A small image classifier, trained from scratch.
Training: normuon at rate 0.0027, 8400 steps, held-out accuracy 94%.
Data: trained on retinal OCT scans (Kermany 2017), 98430 training examples.
Rows from block 6 of a small image classifier, named by matrix and row number. Rows with one number belong to one neuron. Each number is 500 + 40 x the weight over its row's rms, rounded and kept within 0 to 999. All counts start at 0. Numbers have three digits each.
Before each neuron's rows are labels from the 100 images, of 14848, where the neuron reaches its highest value: "strongest on" is what is common among them; "patch colour" is the nearest of a few named colours to the mean colour under the peak. Only what is clearly more common there than usual is listed. The data: retinal OCT scans (Kermany 2017).
# fc1: MLP up (model.blocks.6.mlp.fc1.weight, 256x128), inputs 64-127
# fc2: MLP down (model.blocks.6.mlp.fc2.weight, 128x256, transposed), outputs 64-127

strongest on: finding: normal
patch colour: grey
fc1.125:507535544531518523504483414533547496548488477505519467447554568447506507595440535547518561494449491587536559461538524472473473536555489497507449499510526505469553506511487496579508449565500579
fc2.125:474511532522538512483517502520493446547491559504447443466468421519533521472509490420549503535567517484502482568493492495506544485490461510510590415566518507558516459512500556484475538495489442

strongest on: finding: normal
patch colour: grey
fc1.57:523545488502451513440472534486488551507411540497525576544470472554559527498540457458534509498355516493464535517502480449540540562438507512501461438495490487541500502538530497542499527551523542
fc2.57:516538511493521617514559482509498454450429566472606533442525496465449462434530456507509453450513550486498517514496511471506506549521521417500403477476484487484498519514534453540506515526580541

strongest on: finding: normal
patch colour: grey
fc1.121:542529527525565538460460516434512511488474528497383506527515451472515534575556462503460524493512512593488448521525520605460490455517556512491489539537468441475545472484548530503507525540560493
fc2.121:528467427486487470504565449462515516518508479508566498517483598494527483490530501529525452484444499502529487475465496447464537493466493512476523577524550584429528474509490445506552436584519553

strongest on: finding: choroidal neovascularization
patch colour: grey
fc1.200:485548462533487517448517495569491492447515508477525486535507531520510518477428556513465513505591529428525469492509552516588526515488525522455499496486530446517442537559503487474419497480475504
fc2.200:566467473505502454475496477470525501551527478469442543488502459593478513510558522439484468524507429474447497492494479454477456499482502604485453556535539446495536533509432452482516510482550530

strongest on: finding: choroidal neovascularization
patch colour: grey
fc1.140:509594435486572516462579500469427526582513482492591545499415438533488494498538575517597506465462534484535513496456472536508566429511475455499464474547492536506540504481513488444497497485497439
fc2.140:484467518515462437492486481556530475495485465547471577545493567510447511574460526489487440438510435447449509499569462441425495531453419519529535525463586506514555461537467473491533520520534527

strongest on: finding: normal
patch colour: grey
fc1.28:523538562442589486430479459510444564507557490483541524488514438490532521442546472505508474459474515486472548409565532474540489599533496492557486488591470508507518493472506538532470525551511530
fc2.28:501484487486504557522511481493483478562590488525575454475526447541433432518483457547507518512567529592527523504454505482543504547468530455433536474488436464512464465508477421530477517427476573

strongest on: finding: normal
patch colour: grey
fc1.243:509506468504417543509525438539507459552513499533503510548533512507518518499475546557486522500508461570484524504436536517552467520591565493484465515476473447483537511497466512514506511460541480
fc2.243:513507518493526485560588496493485541512489473490501435507477474526441478526478438524587537524557461448545461509555525560421476462470479473481497476532491520522507507537464502503445462568532469

strongest on: finding: diabetic macular edema
patch colour: grey
fc1.166:492484472451529406513596494559513531562489467471468400534459536415505500534518549542499495442457543517517484508431431449498466513471565492450493461541518548516537484509573535529449494468484528
fc2.166:481534455564486482504493454447488420439533541539506481514483537566527503501534474507491563481483448515540534415482462491531586483476524458529497494474531480484529512496538418480534495475521509

strongest on: finding: diabetic macular edema
patch colour: grey
fc1.147:471532480486470424536589540461488538468511527445523481442451441457505523503545367513527535544483538534560493453541508483464388464426509488516510474505497470504540506487513542526530414516448484
fc2.147:523514493455521531441510520516527562482529460539428435549540563527457452502451599416502515508480431512511454453556566510548559516486507527575482504470515540447437507448459462493497539534479557

strongest on: finding: normal
patch colour: grey
fc1.135:441495518410502528449479554582496541593500444485514543461509520522496545509574508638486501489504454510516525486509526470506488481394480497504481488492548514499519533567533452502498483501500443
fc2.135:476556486543585492512519431476394406509506526549540476500516454527491478468496524477529484473576583498581515517460515449475533522469495466520557514533510436465514479493494512513518498496502478

strongest on: finding: drusen
patch colour: grey
fc1.195:514479477462531465467490492594507520500506483536476489472539504485564548467507528547463445419489461548525491528465481515518535531470468511511473469485515516519530464495583472498485500442535530
fc2.195:565462437479445445571476469377491502510526594525536496548473520514464495493548470520537502518534508493500490435539473526529494518548433452592525511464469436511520482475534465493577523497491506

strongest on: finding: normal
patch colour: grey
fc1.189:580412450511506523505482519531478585577500552538538511525467490511492464496444519497433458564490492483505509491482521396439496566481506479528540535455528466511497550496513492467512465437502474
fc2.189:448354504486527475499526491514499498474449450491490482506486540510494551496561561466472447614482481491485560466513459527532522518568499457449549563516522463482544473509547427560554507481510546

strongest on: finding: normal
patch colour: grey
fc1.215:438539510505495469558549495496545559503517530479421523477536521523492560441439586498432462513476530479513538455580511475539531517507562494591441498515484417553488446545454544472477449493507437
fc2.215:575503526467488511463441545553468504423541460432491457415484480436480510496479493541485502464506438462451538500454509546456536553475528481516517481491553536488583534458512435454466509520547510

strongest on: finding: diabetic macular edema
patch colour: grey
fc1.131:553502462519512448555506478499494492585469545535558527514441484522496459424530562551523444532468456515500481452514460539517513482483483522457481535473522452401517555485477545546403484475533508
fc2.131:449527479511484483565553469498461488508552523527538480533501507436552550465564551461509545505517530483473504500508527456512504561572457476482496474433517473499510474412577501488511487483488473

strongest on: finding: diabetic macular edema
patch colour: grey
fc1.106:518474511514453537570497468473445437483554516445510560498493502496496524556524511535441556485521504457504518478529525520479473557388457489528455501480488496569518514489480582417458529537456488
fc2.106:509523491496459597493571570506520538517527553549413523492480483465537505464428502538551496512386530561458542474471535409476516489457563547486573472552468475445456515446527440561531530496453497

strongest on: finding: normal
patch colour: grey
fc1.211:539467463496490487572566517541478540550559528529489525485456482511462480457546503518544458522500527496574557511558513463480430525447474473455561499493558501502522556469501516423568451462491469
fc2.211:518458489460553507456533508490494559498477448477511492511490507532449487458533574538423461552513471509450489489511492510536512545515527491508582636528611532403515477441433487529567525513503508

strongest on: finding: diabetic macular edema
patch colour: grey
fc1.47:572469541569525444524499449508538505414560499492536514468548508514513446496444523425468490488508548475507483496563507441516473491553459520538452508400523415496458507510555478535509546564526592
fc2.47:532493455465502448464585542448489491495474476519475443514490519520471465500540552508510422488529454512442572462442480530490537552451464496461416492498528567467535574551542445505526474535486468

strongest on: finding: normal
patch colour: grey
fc1.134:499436454499437492505535497536451438477419457570504436488471570461469419509555472486494466558539548503528500488513434516547507537476509459513553548461490507502443550463408446481491462480467487
fc2.134:541551496504478520514528550454513528495502503438439533508538508494546437534472428429514527521492480523515538497512513433512537499510538449509592466576454500421520504495395522490481473517544479

strongest on: finding: normal
patch colour: grey
fc1.191:527497467466473466545580554453528491493489501486455446510497550478512431502633551452536533533531553499428535512503455579457510506432498513487545554524507512495411472491535440425478494507433444
fc2.191:512463546526573493464448443549488584445488505501555460532480458526459507524508432510485424496507521482455491474447595496509444492434501467521518426459496470518598539483509501470549522528457520

strongest on: finding: normal
patch colour: grey
fc1.123:494455537474516486529529534495459463507554514523433593544527524526464580502493455526528524547569555529451508525503565481450470500473506500554506491513514500502488540492511484413421443490441470
fc2.123:495473487469547550554472508481483581394512424486505475507467477464493493473491552529499440576573611514484495497478457532519506562495539526534466564503474453528527460467564527501485519510499579

strongest on: finding: normal
patch colour: grey
fc1.68:483515495481426436544554511488493545529454517519527490491533455552513533476462507547588443515529476508502571435516448499431411570512435524529584519456507475530510486583495473495496526522530487
fc2.68:479508543476590534499508545587514476567476575543529526499584474508530501516552424492493537432420499538482570470558518520515491489516530459436436482465516508530470497471539494513542391490479490

strongest on: finding: normal
patch colour: grey
fc1.205:450537508589437559567492513473529473470495483468460537524467560448565534541550481547556493479559503537509464563589470640567459497479503442481549552524481494445535502531513497564512521492499455
fc2.205:453444493427522519477529494491492491454489470528505505487525509568533429462502501514476511510467537514537520499488514566502536511481432527454487549476538478505441508514478461449579502578495515

strongest on: finding: diabetic macular edema
patch colour: grey
fc1.196:447492485500493541469521475454422488482540427535558507576537506440490496515537484497553499544491527521446524557462504531506471541515476441561532532510507527476511456495557472554494507541549579
fc2.196:469483501453506448426456505566454600494454507544469565544501492458571488527500583523468483531485471441449472504539506590478509465612477503457352549510501515505466464482552490515481505465486504

strongest on: finding: normal
patch colour: grey
fc1.138:499529486530585523429467494518502524464469489505497514534518462489540500492475536497441498486436505487488482464518528490483482599451532519503455535491458496498487483512462520540490496476549473
fc2.138:505492509456478549519468477476423564493480472520554511450534437500445471467518447473428475401505461480482492469526535435479518465488487516586438441588497472524542492542522469482516445469544458

strongest on: finding: normal
patch colour: grey
fc1.9:522468499585534504493567488453465545468478488423505545546548476576457577501504489504492495449514500502489473435499503426556498541520614492542472551520497464527520434498478551473515524506489519
fc2.9:514451594479479492450481488506524501455536495512551527467511472434500540463519461442539505461460500500451462471461522512476523500533458494540486525524510572492487523515470508552481505441571508

strongest on: finding: normal
patch colour: grey
fc1.168:507510503421407462534502505425443535534493499526539571504482436558541552494502471514541514449570491552500554494478485435495448528528510450515470480476463528526473483449519535500474445528514514
fc2.168:523528538525586539536497494525471534486552497501493521459490534472497528514473510436477566516493565508483502465469444511454514579522518442455537488456508519518446493593484510465522635507567448

strongest on: finding: normal
patch colour: grey
fc1.12:429506556535545563530506484504460563472471504563557473467540545515470514519539572570552480518465508533453507484539472511483413578453589490514537432498528487455501524537440485434450430471519472
fc2.12:555469509414545493517481548494532461534509540386480513453450445505503488467567489544527510515446355514524499503468406561463488514491517530513525522494534472569476377532500530518500466518476440

strongest on: finding: drusen
patch colour: grey
fc1.40:544478447463524472507402443457475550445488487549499507492505543483552488471502452548500513574543512533496554497481466465515455521482482432573493514500520537449523461532462550504552458492517517
fc2.40:522530491430429390472498515473528524525524524471535491560509476455410515479506439499514472507482594474494473535524446481481462475458491522487509470445497576530485496419525515469515609441446517

strongest on: finding: choroidal neovascularization; finding: drusen
patch colour: grey
fc1.203:525557472447504502536452473525467471496528508486501542500594492459518516425469573538462501505466521538515437495514514490515492517512498528462519492455508489496521624530476496539466542521424466
fc2.203:500479478572418462458490518510505548528567464477480535506499581498525453549545463504535433478491491480477485538508517428538522557495549428523490508470453481451474462495548477450568513584507564

strongest on: finding: drusen
patch colour: grey
fc1.155:531471397400491511503464469571478484542542491443444576562519563479461500468500462609509557508461583528500481443547510395517488469493528469490514491493538563451613530459486461526483542497489545
fc2.155:484465487563483456451484553448515420495495535504411445540492463547514568524513452449515441517512511513476532514466512501492524456462541453487500501532499544470561536537524473429518503487483485

strongest on: finding: drusen
patch colour: grey
fc1.37:489512491519448557522507486529535516557576493457457512568462489501478474455486504515526545552440580472449526482493497470564522496481503458412476466478552489483507586531503499491486574553528517
fc2.37:498483487507473480500411546436446521485515567518461467535516482501470464514517460460476463558485481561467479449474501548520537414463575470578516512492485452530496535470538484491566564469436466

strongest on: finding: diabetic macular edema
patch colour: grey
fc1.171:548577460544438586498489490511536484489540561472501509475483469506500486462506561495438493538480564549594578526462512493553525541539464452518526523534502496460523393515521526530497448492494471
fc2.171:478454484469526471472483459534523505503471471588442519465528479469518590461525493536511506498505431593411460500476499521470460490497455532533469530512461522547495565435494470565493532561552465

strongest on: finding: normal
patch colour: grey
fc1.206:481436530445483463518540530497523529494469479485488459434477539510498512501543499460528500477524531454490470444550582503475604521498461461529546510479508457485522547510489465466493421455511535
fc2.206:446591478482602471581512490477415413533489438503522470492525460478507494533517391472459558485519536502526423487478536479511498460468532503485564546469498541487506421515538498510496527553474469

strongest on: finding: diabetic macular edema
patch colour: grey
fc1.88:463490500463480454540469428551482539468441510512504457463430491505599440501543458511489530459503402531427394498552474504482509544495417503517564505497540454467546463512490472468468514533432547
fc2.88:520447480536555594515471469483512515533470485539508473568540484504515484396506536544511477483502552461498529450476565474507540440513471484498587487532496549601500502434453441519552511479536511

strongest on: finding: diabetic macular edema
patch colour: grey
fc1.30:490502508496514475598486476551598504488482473427496549522531484396541490477423476541479442454525531428522472531533486528526397488517576529469469553501469463480492526496514481529485512507525523
fc2.30:458495484512485508467443512563523537474503447549513464449430554511537509471493475504546576589498500512461524507470505435510480490504504476501446444479490494568523462556511463523518487543573473

strongest on: finding: normal
patch colour: grey
fc1.18:492474399503508507472479531515516464476454460564475457458439537415540524511519514542498396580489511502526435458491520490473468543537557493576474505486489498510505438506452492488474560481484527
fc2.18:493492486471585528532587507474564523498547515525495530507554457540520470531520462548555544468435580515501537516498532540462419495583526494464443433523523483554532554511522532455459431543508485

strongest on: finding: drusen
patch colour: grey
fc1.36:566503472609502561550498449442480521571522556528458509485435531552504533451525516546537458524441446527501485428542492537453512508503487465550470503541464476525508501531508489484611535471488501
fc2.36:514482500458484407499477499548489482400488475513530519493523503448539486483451476495448543496505473517478551588454478416494453547515551491498493453444505496470487517496455491547420470531515485

strongest on: finding: drusen
patch colour: grey
fc1.95:510491508601507534476524495528541479497458539489562458498482518501427546499530595518561536567497531412430402513547458487527476551466535503452489488431434406512509589516411479491497540562526464
fc2.95:519472497393492404527416501430486502576497541588565552480550473485571518480479467476479516570509473586462572541546432531442454471484447492530414464467487495461519540485492515507471544491509497

strongest on: finding: normal
patch colour: grey
fc1.92:446539526496498460496487515528519506516492463427531528502545428496516457528581488530515481532453449463508527574533479447537538494472426505442478525468384485509567575554536489543548452517501417
fc2.92:521497553503512477589574461524521424470482529500480539549509518605477498467481510506410459477533517514507422511498523510557502526518468484544546503554500482484523519500486546546483463455492484

strongest on: finding: choroidal neovascularization; finding: diabetic macular edema
patch colour: grey
fc1.153:506471539479530495479546455496528516528542528491467447494516574499491474494425536455484460453567542461460502506497498465526438509460495544518469509496597492398482521491509472534535533434524551
fc2.153:494464482505443477496497536461483448472449434476409508540540498547530569478534553514573461473532488557560587489484415555468490544485476579515434572529483482535539488492489517488490488597550473